A small contrastive image-text model, trained from scratch: encoder norm batchnorm.
Rows from block 4 of the image encoder of a small contrastive image-text model, named by matrix and row number. Each number is 50 + 10 x the weight over its row's rms, rounded and kept within 0 to 99. All counts start at 0.
Before each channel's rows are labels from the 100 images, of 14848, where the channel reaches its highest value: "colour at peak" is the nearest of a few named colours to the mean colour under the peak. Only what is clearly more common there than usual is listed. The data: regions of photos with short descriptions (Visual Genome).
# conv: pointwise conv (encoder.blocks.4.conv.weight, 112x112x1x1), inputs 0-111

colour at peak: black
conv.93:53 46 44 48 49 35 51 56 49 52 46 43 63 60 46 60 40 47 64 27 46 39 45 70 50 54 49 29 49 48 48 58 58 48 55 31 67 45 63 51 61 28 42 67 38 70 44 40 44 47 57 46 44 45 41 41 73 45 49 43 43 49 43 44 34 44 51 48 46 62 59 48 59 43 48 50 46 48 41 54 45 24 35 47 61 47 41 46 50 59 48 49 35 59 47 54 54 49 55 74 49 53 77 47 51 40 71 33 41 43 56 36

colour at peak: black
conv.20:52 56 48 37 64 41 36 61 46 45 48 44 39 46 59 46 51 48 42 48 56 48 55 52 42 38 66 39 75 65 66 40 62 57 67 30 66 49 64 38 41 39 51 68 28 57 51 57 52 32 44 45 52 58 47 55 58 46 40 59 49 60 53 54 43 60 37 28 52 64 59 57 45 41 58 46 34 48 40 46 52 54 33 47 35 58 15 55 55 45 52 55 52 40 39 41 42 55 61 48 51 45 58 56 43 56 47 67 52 45 49 49

colour at peak: grey
conv.68:64 51 55 52 53 43 45 52 51 52 41 36 21 36 46 42 38 64 61 61 56 44 64 43 54 56 32 50 70 47 39 49 58 49 40 37 46 38 60 50 36 72 49 42 53 36 57 55 73 55 52 56 60 56 76 50 47 48 56 49 44 62 44 42 58 64 56 61 50 36 45 37 52 45 57 37 49 40 61 56 38 38 52 37 54 50 57 47 54 46 58 41 37 38 55 51 36 48 40 42 66 46 49 49 56 58 49 32 25 52 42 63

colour at peak: red
conv.7:56 38 49 59 54 40 64 71 59 38 44 36 60 40 48 59 57 55 50 48 50 50 62 51 43 52 62 32 43 46 49 55 47 34 53 47 61 35 54 52 60 44 40 56 39 35 56 83 58 56 45 56 56 50 55 49 57 45 49 47 46 38 51 36 91 65 55 44 60 55 51 43 50 67 56 52 51 43 51 47 51 51 55 47 57 32 48 54 47 38 76 36 42 52 44 61 43 43 40 42 64 41 50 50 59 46 53 73 59 55 49 59

colour at peak: brown
conv.82:60 56 35 32 58 54 57 58 43 56 56 43 36 44 58 52 46 59 69 49 19 46 47 36 61 50 38 47 71 58 51 57 42 44 53 53 47 63 28 61 47 57 48 54 54 54 46 50 51 37 60 52 49 49 57 59 53 33 76 60 56 54 55 37 46 62 42 59 51 62 53 48 53 33 42 45 37 51 41 58 31 49 55 24 46 62 49 55 74 51 52 45 34 51 47 44 50 48 47 40 48 56 38 44 57 52 37 64 47 33 39 39

colour at peak: blue
conv.109:50 55 60 44 48 38 45 45 39 39 49 45 70 44 39 59 42 49 54 45 56 79 48 55 45 31 50 46 56 62 50 36 53 72 41 35 62 55 64 55 50 44 50 56 44 64 53 52 55 42 51 50 68 42 63 36 52 33 42 43 46 50 68 42 59 74 42 39 50 39 61 48 56 46 41 48 41 59 43 50 58 50 57 50 48 29 41 63 44 48 42 33 35 37 60 42 35 63 58 56 56 54 71 62 43 62 54 47 33 42 55 59

colour at peak: cyan
conv.29:35 26 68 48 55 50 54 32 48 66 48 48 38 51 45 48 51 47 46 39 51 55 69 53 44 46 46 62 39 41 40 32 48 32 57 47 43 62 49 47 50 66 40 56 59 40 29 46 69 52 46 61 52 45 38 26 36 69 57 47 54 39 58 68 53 53 47 54 44 52 43 39 54 46 83 39 46 40 53 45 62 46 61 61 42 46 57 51 43 62 46 30 43 46 45 62 63 42 42 48 51 58 51 55 33 43 47 38 48 52 52 51

colour at peak: black
conv.107:73 49 48 50 51 65 52 34 51 58 36 46 49 60 56 49 47 62 39 36 50 48 56 60 61 31 49 36 43 60 53 57 33 47 52 40 48 55 26 52 42 52 54 65 74 40 36 39 50 52 75 55 43 48 60 43 42 38 34 30 56 57 33 38 44 54 59 47 53 42 40 61 59 48 57 61 52 48 47 48 53 69 71 54 49 56 57 38 74 46 47 37 54 55 53 44 50 44 51 45 44 49 59 54 48 30 55 57 53 40 63 64

colour at peak: green
conv.21:51 52 60 44 38 47 61 49 68 42 84 47 48 39 63 38 44 50 55 53 57 62 50 43 49 44 53 49 59 37 64 51 32 55 55 41 46 57 47 44 49 42 59 50 54 62 67 51 51 60 54 54 63 43 40 32 68 50 45 36 47 54 49 49 53 44 51 47 29 43 48 54 49 40 41 50 27 52 60 44 64 53 61 62 41 46 42 52 63 42 76 61 32 35 60 41 41 51 64 43 40 36 52 59 54 46 41 50 26 54 35 55

colour at peak: green; cyan
conv.98:41 37 36 43 68 52 53 46 78 53 25 32 50 35 43 46 47 57 25 57 63 58 44 28 50 46 53 52 46 48 49 62 36 58 54 52 45 49 46 61 59 46 41 55 37 46 49 34 47 38 39 45 28 57 42 39 53 54 62 39 50 48 56 58 50 47 43 50 42 57 41 66 54 29 51 55 39 39 75 53 58 48 34 55 54 40 53 56 54 40 41 58 38 57 59 54 54 54 52 46 46 55 49 66 45 50 44 40 50 39 25 53

colour at peak: pink
conv.89:65 34 48 56 42 49 52 57 35 64 60 70 58 43 46 31 60 42 40 65 53 36 58 60 46 46 64 46 44 38 47 79 52 40 36 45 39 51 44 63 48 58 36 48 56 62 46 22 45 59 48 47 38 48 50 59 38 45 54 52 47 70 57 48 38 45 49 49 65 46 41 54 55 49 47 61 38 28 31 51 63 53 53 62 56 55 65 50 44 49 53 58 39 53 40 51 63 57 51 48 58 66 58 39 56 48 48 49 47 54 43 25

colour at peak: brown
conv.38:38 41 47 47 60 49 30 51 41 32 55 53 53 57 46 47 66 54 68 29 39 56 45 58 46 53 58 36 39 51 43 61 46 39 69 36 64 49 54 46 42 33 61 61 45 59 46 41 56 38 46 47 54 43 36 36 36 44 39 29 56 39 61 38 35 44 47 32 69 65 46 48 36 49 52 48 53 45 47 40 45 54 42 59 48 43 44 47 64 29 57 46 48 54 60 63 56 60 59 57 39 33 40 56 28 36 55 51 59 51 60 48

colour at peak: green
conv.72:59 53 42 54 44 54 47 33 44 48 52 53 57 67 87 57 30 54 45 44 43 48 56 58 47 46 65 38 41 48 45 50 50 33 53 59 50 51 56 39 48 52 36 53 53 41 39 56 43 46 52 79 34 50 54 54 75 52 48 47 46 55 41 52 52 52 52 46 46 52 35 38 61 51 51 37 42 59 85 48 60 62 45 59 42 47 51 29 66 52 46 55 60 53 65 49 45 50 43 41 62 61 39 51 53 43 36 48 39 45 57 41

colour at peak: pink
conv.37:51 67 53 33 65 52 53 65 54 63 57 49 58 58 72 44 55 46 54 56 46 42 60 60 66 41 44 68 44 54 57 39 42 48 47 47 52 53 48 52 54 45 40 37 43 51 47 47 48 41 60 63 48 55 50 70 58 46 35 52 48 64 60 66 47 51 67 68 50 58 51 57 52 44 39 61 55 47 49 44 61 40 41 41 37 67 15 51 32 66 51 72 41 33 40 54 49 42 44 44 49 50 30 52 48 52 42 47 59 54 42 35

colour at peak: yellow
conv.23:43 45 65 54 47 59 55 55 35 42 51 53 57 63 56 59 77 52 53 60 50 39 58 44 59 49 32 66 42 35 57 54 47 42 33 59 33 46 50 62 70 40 59 40 61 35 63 55 57 51 64 54 59 50 39 41 43 41 54 50 46 45 48 60 59 44 29 65 46 34 62 50 59 48 32 55 57 59 36 52 39 42 54 39 54 39 49 67 57 70 41 58 53 61 31 48 48 40 45 55 52 30 31 45 60 47 56 54 49 56 45 55

colour at peak: green
conv.61:48 51 34 43 46 54 60 16 66 45 68 40 30 45 78 50 40 48 46 66 61 54 33 51 42 55 33 49 49 56 50 53 40 61 45 51 65 50 45 49 49 57 32 53 51 59 62 59 43 43 51 66 43 56 51 49 66 60 62 42 52 56 39 57 42 43 50 58 59 58 35 58 51 53 34 48 51 54 77 61 54 63 48 50 53 27 48 27 40 52 61 55 55 45 50 55 30 45 57 55 53 48 44 56 52 49 42 44 46 57 44 44

colour at peak: white; cyan
conv.22:41 49 58 52 73 40 60 44 59 62 49 53 48 42 53 64 45 58 52 55 32 54 73 57 53 61 45 64 35 47 49 48 39 44 44 34 33 74 47 51 49 62 43 51 39 46 44 46 49 61 45 29 55 59 68 35 52 59 53 51 40 43 49 63 54 54 55 31 49 44 45 46 48 52 61 66 80 44 41 45 55 46 47 56 32 64 23 53 46 56 42 48 51 46 35 57 53 44 62 33 56 55 55 56 43 58 55 41 48 37 47 65

colour at peak: white
conv.1:60 45 47 45 63 51 54 65 46 61 53 48 45 65 48 37 58 34 32 46 50 57 64 52 52 43 52 56 65 60 65 41 61 50 42 32 52 42 30 54 64 61 53 49 49 53 52 34 52 42 62 49 55 63 51 54 47 47 48 38 58 55 55 53 54 78 31 62 65 48 61 54 22 37 41 54 46 56 53 54 43 58 49 72 41 53 41 70 41 60 37 35 42 38 50 50 56 54 44 50 66 59 43 41 43 42 36 45 63 31 48 45

colour at peak: white
conv.50:58 42 62 51 54 38 56 47 34 47 47 57 46 43 44 45 43 39 59 56 52 42 36 47 63 42 53 82 40 43 51 62 34 47 37 69 46 46 37 39 51 57 63 36 49 24 46 44 56 35 51 60 49 44 67 38 37 48 50 49 34 44 40 59 40 43 52 47 56 55 52 41 52 46 43 50 61 42 52 60 46 35 54 60 46 43 50 47 82 61 50 50 48 51 58 64 55 50 45 57 49 49 52 72 52 48 48 20 34 52 59 60

colour at peak: green
conv.53:53 39 43 55 69 55 38 47 61 51 49 53 53 65 66 52 54 58 72 41 43 59 52 65 51 45 57 24 35 50 60 43 34 45 54 48 40 38 30 47 42 48 49 54 39 51 52 50 68 50 60 68 48 42 50 37 69 51 47 48 64 55 31 59 46 56 56 33 39 59 38 53 62 68 44 33 30 48 64 42 44 49 39 51 54 30 36 52 57 54 54 49 53 48 63 63 57 61 48 39 30 48 58 55 50 48 56 47 43 41 48 56

colour at peak: brown
conv.108:59 59 50 42 44 49 57 68 51 52 46 51 67 41 65 41 50 55 59 30 47 40 49 72 65 61 64 41 52 41 49 45 58 43 36 54 64 28 40 59 54 30 52 30 54 44 50 46 55 58 58 55 55 51 47 57 60 47 43 38 34 59 56 45 49 49 57 39 52 84 42 53 56 56 36 47 49 68 46 47 57 33 56 57 40 55 51 41 30 48 58 42 69 50 57 60 62 37 45 54 42 40 48 39 52 38 57 64 50 46 58 61

colour at peak: brown
conv.103:71 34 61 49 66 55 50 59 61 59 40 47 54 64 48 56 50 58 43 57 53 48 50 62 51 45 57 25 47 47 42 50 53 49 43 35 64 52 49 55 54 63 52 63 56 62 48 39 49 65 44 54 42 56 63 63 44 44 56 51 34 48 41 63 68 56 48 50 46 45 50 16 52 57 43 60 55 51 56 53 63 53 48 48 64 65 56 30 65 65 56 60 42 48 45 62 58 36 71 55 53 61 62 67 66 55 45 66 49 61 61 49

colour at peak: white; cyan
conv.28:54 45 42 51 71 54 42 55 57 60 50 48 62 69 56 57 48 26 36 49 41 50 66 45 57 39 66 52 32 34 61 51 53 53 66 39 49 49 58 54 64 42 38 44 58 40 38 52 57 52 62 51 47 52 41 53 62 47 45 30 60 50 51 52 52 48 46 50 43 43 58 54 49 45 44 77 80 33 63 48 56 41 64 40 57 28 46 33 53 45 50 47 61 61 50 48 63 53 62 53 40 44 48 50 45 29 49 52 63 45 65 53

colour at peak: grey
conv.96:49 42 39 30 43 54 55 54 58 54 46 61 38 63 40 61 47 41 54 49 54 49 44 50 74 48 58 51 43 53 50 61 42 55 68 55 45 51 31 49 52 55 39 32 71 59 41 65 63 59 64 47 55 38 57 36 66 46 67 64 47 36 55 60 35 53 33 52 64 42 59 45 46 46 66 51 30 45 41 55 45 35 71 63 50 40 34 55 60 67 56 56 40 45 57 40 37 56 48 40 61 49 36 49 48 63 50 53 53 44 57 41

colour at peak: grey; pink
conv.69:52 45 52 42 59 59 32 49 52 47 50 43 64 56 30 51 39 44 25 72 49 52 57 68 47 44 79 46 48 47 53 60 55 51 43 51 57 70 74 45 49 88 55 54 51 53 36 47 58 42 47 36 40 57 61 51 41 46 52 65 49 46 55 57 51 50 40 53 38 37 54 39 69 50 59 47 46 63 43 48 74 62 40 56 48 59 45 63 59 64 47 49 49 55 57 52 55 47 54 57 47 48 41 49 55 50 59 51 46 45 62 62

colour at peak: brown; black
conv.24:43 66 33 58 53 48 48 36 38 48 49 58 48 57 63 21 54 50 38 46 52 53 36 53 48 36 62 53 41 74 50 49 53 38 62 42 60 43 52 52 59 41 53 43 48 51 46 23 58 36 54 64 42 37 28 53 45 57 46 42 46 68 44 54 52 57 45 60 47 66 43 49 52 30 50 49 39 42 41 43 56 63 47 55 28 50 57 54 56 55 54 53 51 45 32 50 63 43 57 45 35 43 47 22 38 40 60 53 60 46 64 54

colour at peak: pink
conv.4:47 43 44 52 33 50 42 38 52 45 50 47 30 56 46 50 54 49 58 58 49 50 37 66 40 44 58 73 44 59 53 48 63 60 37 40 46 60 33 43 53 63 49 61 61 64 51 43 52 62 49 49 65 46 53 28 60 49 29 38 44 30 75 45 43 41 31 46 64 52 55 58 71 46 55 52 39 34 42 42 46 57 59 51 48 35 29 57 47 56 55 37 40 40 54 42 55 47 47 43 47 44 52 64 49 43 62 34 37 55 58 50

colour at peak: blue
conv.2:53 54 60 42 52 51 55 48 37 38 56 39 41 46 50 46 41 30 43 51 54 93 51 47 57 56 51 56 52 72 58 40 54 52 47 56 48 50 50 63 63 43 46 45 59 54 33 44 56 50 54 40 47 51 64 51 66 38 59 52 32 40 50 35 60 52 52 60 51 71 42 55 38 39 37 40 38 47 38 66 65 41 51 61 46 56 64 47 54 74 58 40 45 61 53 33 50 48 52 71 54 50 44 48 51 52 48 49 42 36 54 66

colour at peak: white
conv.92:53 74 45 56 36 60 55 57 53 70 34 45 37 67 44 57 55 55 61 54 49 56 62 48 60 37 52 61 56 53 61 41 53 45 49 62 45 55 55 55 67 36 61 30 58 22 42 54 60 64 64 43 47 55 62 37 57 47 45 57 51 56 34 45 43 60 48 39 52 42 53 75 44 50 52 72 49 38 52 49 37 40 31 43 41 52 54 71 43 48 50 61 54 64 49 43 41 51 51 46 45 57 45 65 46 49 64 54 46 47 68 59

colour at peak: pink
conv.9:32 51 35 46 57 55 38 46 40 56 43 42 59 52 40 29 55 42 57 67 46 46 52 68 57 50 65 53 43 43 58 56 53 48 71 38 30 63 39 58 53 65 50 38 52 51 56 52 56 48 52 60 60 30 49 57 43 51 59 48 47 39 70 53 56 37 56 48 63 27 53 48 58 44 44 42 45 37 52 46 38 52 47 57 46 41 59 55 39 40 61 45 17 52 44 55 57 40 44 64 34 51 39 40 61 42 42 32 46 51 56 33

colour at peak: red
conv.87:50 44 57 45 42 43 43 40 58 55 40 43 44 43 45 75 57 74 66 61 61 49 56 41 60 54 58 49 57 60 68 46 41 53 54 61 49 37 32 43 42 51 55 48 54 62 47 52 44 54 46 46 61 26 62 45 37 39 46 32 37 56 52 54 52 62 32 43 46 59 46 45 58 54 58 58 49 69 49 59 51 47 51 47 23 41 41 66 35 46 52 38 46 38 52 40 59 46 57 55 57 52 46 43 51 35 51 38 51 64 84 47

colour at peak: black
conv.91:62 49 50 55 56 45 49 57 50 68 42 44 48 52 44 42 59 56 52 44 68 60 56 53 41 42 52 40 47 44 48 56 53 56 65 17 76 54 46 61 56 61 45 64 52 69 40 54 46 63 42 56 43 41 56 46 61 59 51 53 55 45 36 59 45 63 67 48 68 38 63 45 48 44 45 49 52 48 41 38 55 53 45 54 51 41 56 51 39 57 67 43 43 53 69 40 53 64 56 50 58 69 89 52 56 54 41 40 50 45 33 45

colour at peak: brown
conv.56:50 38 62 53 45 51 43 56 40 51 44 51 54 60 45 63 60 51 68 53 46 57 67 50 50 62 61 32 58 48 69 43 45 57 31 37 63 52 36 38 71 53 49 53 36 67 58 51 47 53 45 25 64 54 63 45 48 45 57 56 42 58 50 58 56 64 53 32 52 46 58 66 48 52 36 48 46 54 45 59 49 27 44 71 36 55 20 58 45 47 48 55 37 58 58 49 54 40 48 52 56 56 52 54 61 50 54 67 47 39 69 42

colour at peak: grey
conv.48:53 55 43 46 57 41 51 53 50 56 53 43 36 44 44 51 54 49 68 55 50 48 46 47 46 65 50 49 56 41 59 53 35 69 46 42 50 62 54 53 30 66 51 71 47 64 56 57 61 34 68 59 56 77 78 59 45 44 70 37 48 56 55 51 57 41 50 48 45 46 66 48 45 43 37 52 52 38 59 67 50 69 53 53 68 57 54 46 75 57 48 58 51 38 54 55 58 47 46 42 53 45 53 62 48 39 64 53 35 27 50 51

colour at peak: pink
conv.3:44 60 43 52 39 67 47 33 44 55 74 56 54 54 46 42 36 34 43 56 35 49 38 57 65 51 44 50 31 59 67 49 56 40 49 49 48 52 43 48 60 41 59 53 34 48 34 46 40 40 26 41 58 55 40 47 41 51 43 55 53 36 62 69 48 54 47 38 51 50 49 46 33 44 43 48 47 68 36 47 46 48 38 52 70 42 47 49 50 32 58 52 39 61 44 57 56 63 43 49 31 50 31 51 45 72 50 56 58 52 68 67

colour at peak: black
conv.67:47 44 29 71 48 57 55 44 44 44 44 55 45 47 53 44 60 40 29 50 52 53 59 52 40 46 50 63 45 70 68 45 62 53 36 55 58 48 61 64 70 47 74 40 55 46 52 53 43 50 54 50 40 68 57 48 48 54 50 41 61 38 56 54 54 53 37 37 55 46 55 59 62 55 35 50 46 44 49 41 32 39 61 50 27 51 54 54 66 54 45 71 51 59 61 17 50 55 31 53 54 34 53 51 53 40 47 58 48 49 37 57

colour at peak: blue
conv.83:51 30 47 64 41 46 45 37 49 48 43 42 40 57 56 47 39 41 64 41 49 99 50 54 52 57 48 49 47 45 57 59 52 55 64 44 49 43 51 38 45 48 35 48 37 43 43 53 57 51 51 56 45 43 61 36 52 52 60 60 57 33 75 55 49 52 35 43 45 40 46 67 48 58 48 65 44 31 65 50 56 54 48 39 64 55 55 57 46 50 55 52 42 55 44 47 63 54 40 35 55 37 59 45 51 56 55 49 38 38 63 50

colour at peak: black
conv.47:48 51 37 66 66 36 53 41 45 55 38 41 42 55 44 52 60 47 43 34 53 41 44 54 34 45 56 37 37 47 53 65 50 37 53 44 48 44 40 61 42 48 37 66 33 46 48 39 58 57 69 54 37 55 51 53 46 57 51 32 46 59 37 52 45 43 70 35 48 51 45 34 62 37 36 58 43 47 43 45 37 67 40 51 63 56 39 48 62 55 35 61 44 54 43 72 47 46 66 36 42 46 55 54 55 30 51 65 58 49 74 52

colour at peak: red
conv.27:53 44 67 56 39 52 50 44 29 56 61 19 53 42 38 41 39 49 43 57 51 33 47 63 52 37 53 56 31 49 62 42 62 60 48 46 55 59 52 52 53 49 41 53 37 42 63 56 51 48 41 52 60 41 54 43 26 45 47 53 44 55 64 58 67 43 54 38 53 37 58 53 61 40 57 44 44 60 34 64 60 56 52 46 49 32 61 55 32 56 66 51 46 57 62 35 44 45 30 33 62 52 56 48 73 51 43 65 52 57 52 51