config = dict(
    model='contrastive image-text model',
    train_examples=203450,
    image_size=32,
    embed_dim=256,
    encoder_channel_attention='se',
    encoder_stem='single',
    encoder_widths=[80, 112, 176],
    text_encoder_layers=6,
    text_encoder_norm='layernorm',
    text_encoder_parallel_block=False,
    text_encoder_positions='learned',
    optimizer='adamw',
    lr=0.0015,
    cautious_weight_decay=True,
    weight_decay=0.2,
)
Rows from block 2 of the image encoder of a small contrastive image-text model, named by matrix and row number. Each number is 128 + 24 x the weight over its row's rms, rounded and kept within 0 to 255. All counts start at 0.
After each channel's rows are labels from the 100 images, of 14848, where the channel reaches its highest value: "colour at peak" is the nearest of a few named colours to the mean colour under the peak. Only what is clearly more common there than usual is listed. The data: regions of photos with short descriptions (Visual Genome). In brackets: how many of the 100, against the usual share in percent.
# conv: pointwise conv (encoder.blocks.2.conv.weight, 80x80x1x1), inputs 0-79

conv.60 [125 135 153  88 131 155 133 139  98 130 127 116 111 184 203 112 131 101 125 131 128 118 125 160 140 146  99 157 107 125  93 100 149 105 140 110 142  51 119 121 139 124 120 160 123 123 125 159 117 157 119  71 113 123  86 150 132 129 138 106 102 110 140 161 123 139 107 179 108 143 150 160 139 126 116 130 134 106 108 118]
colour at peak: blue (54 vs 0.8); purple (28 vs 0.1)

conv.44 [121 134 147 116 145 120 111 153  99 130 146 139 130 127 205 124 140 101 181 116 129 134 126 119 111 161 120 120 150 121 120 126 151 148 129 114 108  53 131 134 125 123 151 111 103 122 135 135 128 141 134 115 171 170 105 109 130 160 122 131  97 131 119 153 190 118  83 136  86 156 151 153  91 137 116 100 158 115 164 118]
colour at peak: blue (67 vs 0.8)

conv.38 [121 129 102 142  96 123 118 112 136 135 127  97 108 155 150 145 121  94 116 143 108 106 118 103 127 153 155 116  85 139 158 112 156  93 124 108 126  56 127 147 170 119 145 109 119 114 131 116 112 146  92 137 159 192  81  94 138  93 118 124 112 165 107 142 142 149 109 170 119 115 155 128 129 124 162 115 142 157 121  84]
colour at peak: cyan (50 vs 1.1)

conv.62 [148 110 155 122 156 130 158 132 106 113 108 129 136 146 168 142 152  98  80 131  93 122 126 112 136 105 137 126 127 142 122  79 166  71 128 109 159  75 188 144 129 152  81  95 159 134 128 128 155 138 123 105 112 119 105  95 164 112 118 145 147 108 114 166 126 136 126 131 133 131 138 148 166 153 141 133 136 142 106  81]
colour at peak: red (37 vs 0.9)

conv.47 [150 106 115 157  69 131 161  91 142 122 140 120 140 147 173 151 145 119  90 132 126 125 151 140 113 119 131 114 100 155  97 105 154 146 129 135 145 134 118 141 104 152 130 130 105 123 164 129 132 122 136 135  63 135 150 120 126 109 119  48 113 112 121 127  86 166 149 122 120 136 105 130 116  72  92 158 121  97 108 147]
colour at peak: purple (37 vs 0.1); pink (28 vs 10.1)

conv.15 [134  64 163 111 124  60  95 167 105 118  76 138  87 119 128 106 198 103 115 134 104 116 149 133 121  94 126 139 132 127 143 129 144 130 142 114 182 123 159 138 115 124 117 137 151 148 122 117 130 106 124 121 125 150 120  92 133 143 133 145 147 145 117 101 106 129 155 127 129 125 106 155 123  81 115  90 167 148 133 120]
colour at peak: pink (27 vs 10.1)

conv.70 [132 116 142 132 148 131 148 125 134 139 123 114 119  85 119 109 112 146 134  93 111 118  98 112 138 138 154  99 121 132 121 162 166 108 131 119 133 101 140 118 143 151 146 122 137 109 129 146 150 114 110 163  25 112 122  95 142 116 133 194 167 109 110  98 120  83 126 106 130 101 145 145 110 154  97 123 120 132 184 135]
colour at peak: orange (51 vs 1.5)

conv.8 [163 153 102 142 123 139 122 157 138 107 153 137 124 101  88 146 162 136 136 165 118 153 133 166 105  93 139 103 102 137 143 136 131 153 115 165 144 143 152 126 140 141 172 131 134 102 149 137 133 145 162 134 137 159 141 134 117  76 120 132  94 115 112 121  82 118 165 142  92 115 114 124 104 118 171 183 117 178 114 175]
colour at peak: pink (28 vs 10.1)

conv.79 [140  91 112 138 113 120 128 109  73 110 124 132  97 110 168 138 113 105 147 104 162 161 156  89 128 157 128 108 135 122 143 137  94 106 176 133 118 121  88 124  81 171 146 146 100 144 122  83 133 124 141 107 123 117  95 117 125 101 123 174 136 143  78 120 163 131 141 116 175 135 141 132 117  87  84 117 125 117 139 123]
colour at peak: red (63 vs 0.9)

conv.57 [129  88 125 173 144 114 165 139 125 160 151 121 135 156 112 130 149 107 143 127 101 105 137 100 121 100 182 124 103 115 151 143 113 134 117 128 147 101 155 160 144 130  83  83 136 128 110 140 156  82 152 171 134 105 133 193  83 165 114 145 165 137 143 119 130 100 127  99 119 119 138 121  83 147 113 111 115 139 146 126]
colour at peak: orange (33 vs 1.5)

conv.36 [115 127 136 135  78 176 141 138 124 130 134  73 129 146 111 123 147 107  90 118 136 125 114 140 129 120 115 129 132 180 154 120 161 127  99 141 158 122 142 101 114  79 122  97 108 121 165 136  83 126 138 123 142 133 127 156  78 123  94 110  82 145 142 153  95 111 130 131 106 128 140 120 124  49 138 123 167 116 110 110]
colour at peak: grey (72 vs 32.8)

conv.68 [165 124  88 138 133 136 146 109 161 116 125 103 116 104 173 111 151 125  89 103 146 154 132 164 107 107 101 113 144 157 155  79 143 143 105 133 143 100 139 115 127 143 128 109 127 112 120  84  94 139 105  97 159 133 141  92 136 119 135 165 101  99  65 115 108 163  98 147  90 148 115  94 126  87 140 140 119 139 120 146]
colour at peak: pink (26 vs 10.1)

conv.3 [153 110 103  97 181 129 159  78 130 163 162 144 112 131 103 156 129 117 116 127 122 109 113 114 112 149 170 165 103 113 219 132 137 119  96 133 110 117 114 124 174 115 133  94 113 114 120  94 121 119 124 109 148  90 122 121 105 125 140 155 163 129 133 120 124 103 127  93 139 141 138 150 133 124 114 149 131 137 179 104]
colour at peak: green (26 vs 0.9)

conv.51 [124 124 134 113 162 125 155 125 129 147 137 142 117 123 104 162 117 102 123 116 134 122 138 107 119 128 150 121 137 115 139 115  97 132 109 128 121 103 135 137 114 187 102  78 151 141 103 117 142 120 133 105 131 107 120 114 143 130 110 254 162 128 117 108 175 112 127  93 165 142  92 105 118 147 117 133 144 142 139 116]
colour at peak: red (38 vs 0.9); orange (29 vs 1.5)

conv.5 [ 87 127 163 131 118 148 120 146 117 109 125 103 129 166 101 108 122 108 171 147 155  99 141 118 142 124 157 140 165 147 121 138 116 144 128  81 120 147 103 125 111 218  88 151 111 151 127 101  98 125 151 156 148 125 117 101 151 104 136 105 149 111 148 110 121 135  96  89 164 140 145 145 168 142 102  98 109 112 128 137]
colour at peak: red (84 vs 0.9)

conv.43 [127 123 134 119  98 135 152 139 115 146 120 142 136  77 103 147 122 141 104 159 136 128 141 127 117 125 179 152 179 133 112 112 135 148 108 138 135 132 124 125 162 180  88 131 150 107 119 119 148 135 119 160  91  98 180 116 127 115 172 210 132  94 135 103 127 144 160 133 138 111 136 102 122 151 157 161 145 156 118 106]
colour at peak: red (46 vs 0.9)

conv.69 [134 106 147 105 112 123 142 103 120 144 147 117 117  98 158 144 129 101 118 112 147 138 227 148 116 137 107  91 110 128 122 137 113 120 146 119 105 136 150 134  90 129 122 104 135 130 118 122 157 108 117 116 136 122  82 142 139 137 137 138 102 118 139 139 151 178 142 105 111 164 135 136  76 114 143 187 173 117  75 111]
colour at peak: red (43 vs 0.9)

conv.45 [131 147 127  88  58 114 135 142 141 112 123 120 128 118 184  89 138 143 125 168 114 154 135 138 135 127 145 135 105 127 114 134 110 123 133 150 148 160 149 139 109 131 144  99 188 136 116 127 135 129 162 125 137  93 116 124 107 105 146 143 137 115 117 140 110  98 148 124 170 125 101 224 154 133 160 126 144 135 105 104]
colour at peak: red (47 vs 0.9)

conv.21 [126 139 179 130 115 144  82 136 168 113 116 131 154 138 126 117 121 113 138 149 196 203 110  99 168 129 127 158 122 117  65 105 132 163 158 118 115 120 145 155 115 124 138 146 143 114 124 146 139 181 149  95 141 136 144 129 118 150 103 152 125 129 143 124  88 150 140 106 108 136 128 129 134 139 166 130 158 156 117 119]
colour at peak: pink (36 vs 10.1)

conv.23 [105 126 115 134 111 139 168 132 146 127 146 100 124 193 163  95 142 153 106 148 104 115  95 160 126 120 143 160 109 156 138 137 122 101 102 141 160  95 125 118 142  66 100 115 144 120 166 118  98 105 132  91 148 126  78 135 105 126  98  80 108 148 142 159 116 130 143 138 131 111 144 103 141  91 158 145 112 144 124 158]
colour at peak: blue (33 vs 0.8)

conv.65 [ 78 102  96 134 126 107 115 119 146 131 122 154 115 176 129 115 100 112 133  93 151 133 153 124 145 141 135 148 141  96 136 177 152 149 179 135  98 159 151 119 112 163 156 152 104  97 101 113 165 123 141 122  75 160 115 157 158 131 118 146 133  93 127 120 134 124 130 173 123 152  80 158 107 130 127 168 134 135 104 148]
colour at peak: red (69 vs 0.9)

conv.12 [ 93  92 148 132 113 142 146  71 114 123 137 121 130  94 102 145 138 136 124 129 125 166 134 129 146 127 124 106 155 128 169 136 120 149 146 103 128 216 134  94 129 125 143  76  86 122 139 132 131 123 113 132 168 128 142 113 125 136 120 115 114 126 121 146 118  94 110 105 140 151  59 152 110  85 139 155 120 114 169 114]
colour at peak: green (58 vs 0.9)

conv.75 [172 117 131 124 125 137 170 151 127 144 113 114 144 127  95 143 163 116 100 118 139 132 123 113 117 107 137 111  79 179 144 111 156 117 137 158 175 112 179 127 160 114 106 128 164 137 128 143 157 101 106 134 123 115 151  92 146  89 105 111 129 117 123 172  56 136 136 111 164 143 109 122 133 149  91 114 157 111 113 114]
colour at peak: grey (62 vs 32.8)

conv.14 [121  90 128 128 185 133 142 117 154 133 147 129  87 106 163 133 125 108 107 133  97 135 132 118 137  82 141 108 138 132 103 108 148 134  92 125 132  94 169 116 130 178 141  89 167 106 130 124 135 122  94 127  74 146  99 142 107 136 138 153 108 123 150 160 115 100 145 113 108 111 138 135 109 157 138 185  93 128  84  99]
colour at peak: red (54 vs 0.9)

conv.67 [ 96 120 141 152 134 128 128 152 132 133 146 154 159 162 134  86 118 141 145 141 126 121 125 173 117 133 108 156 140 103 137  98  88 121 123 118 105  82 131 134 126  85  98 128 132 144 124 128 101 119 151  80 182 126 132 152 129 174 124 119 113 165 113 138 153 108  99 149  81 153 161  93  97  87 143  82 120 148 160 120]
colour at peak: cyan (59 vs 1.1); green (29 vs 0.9)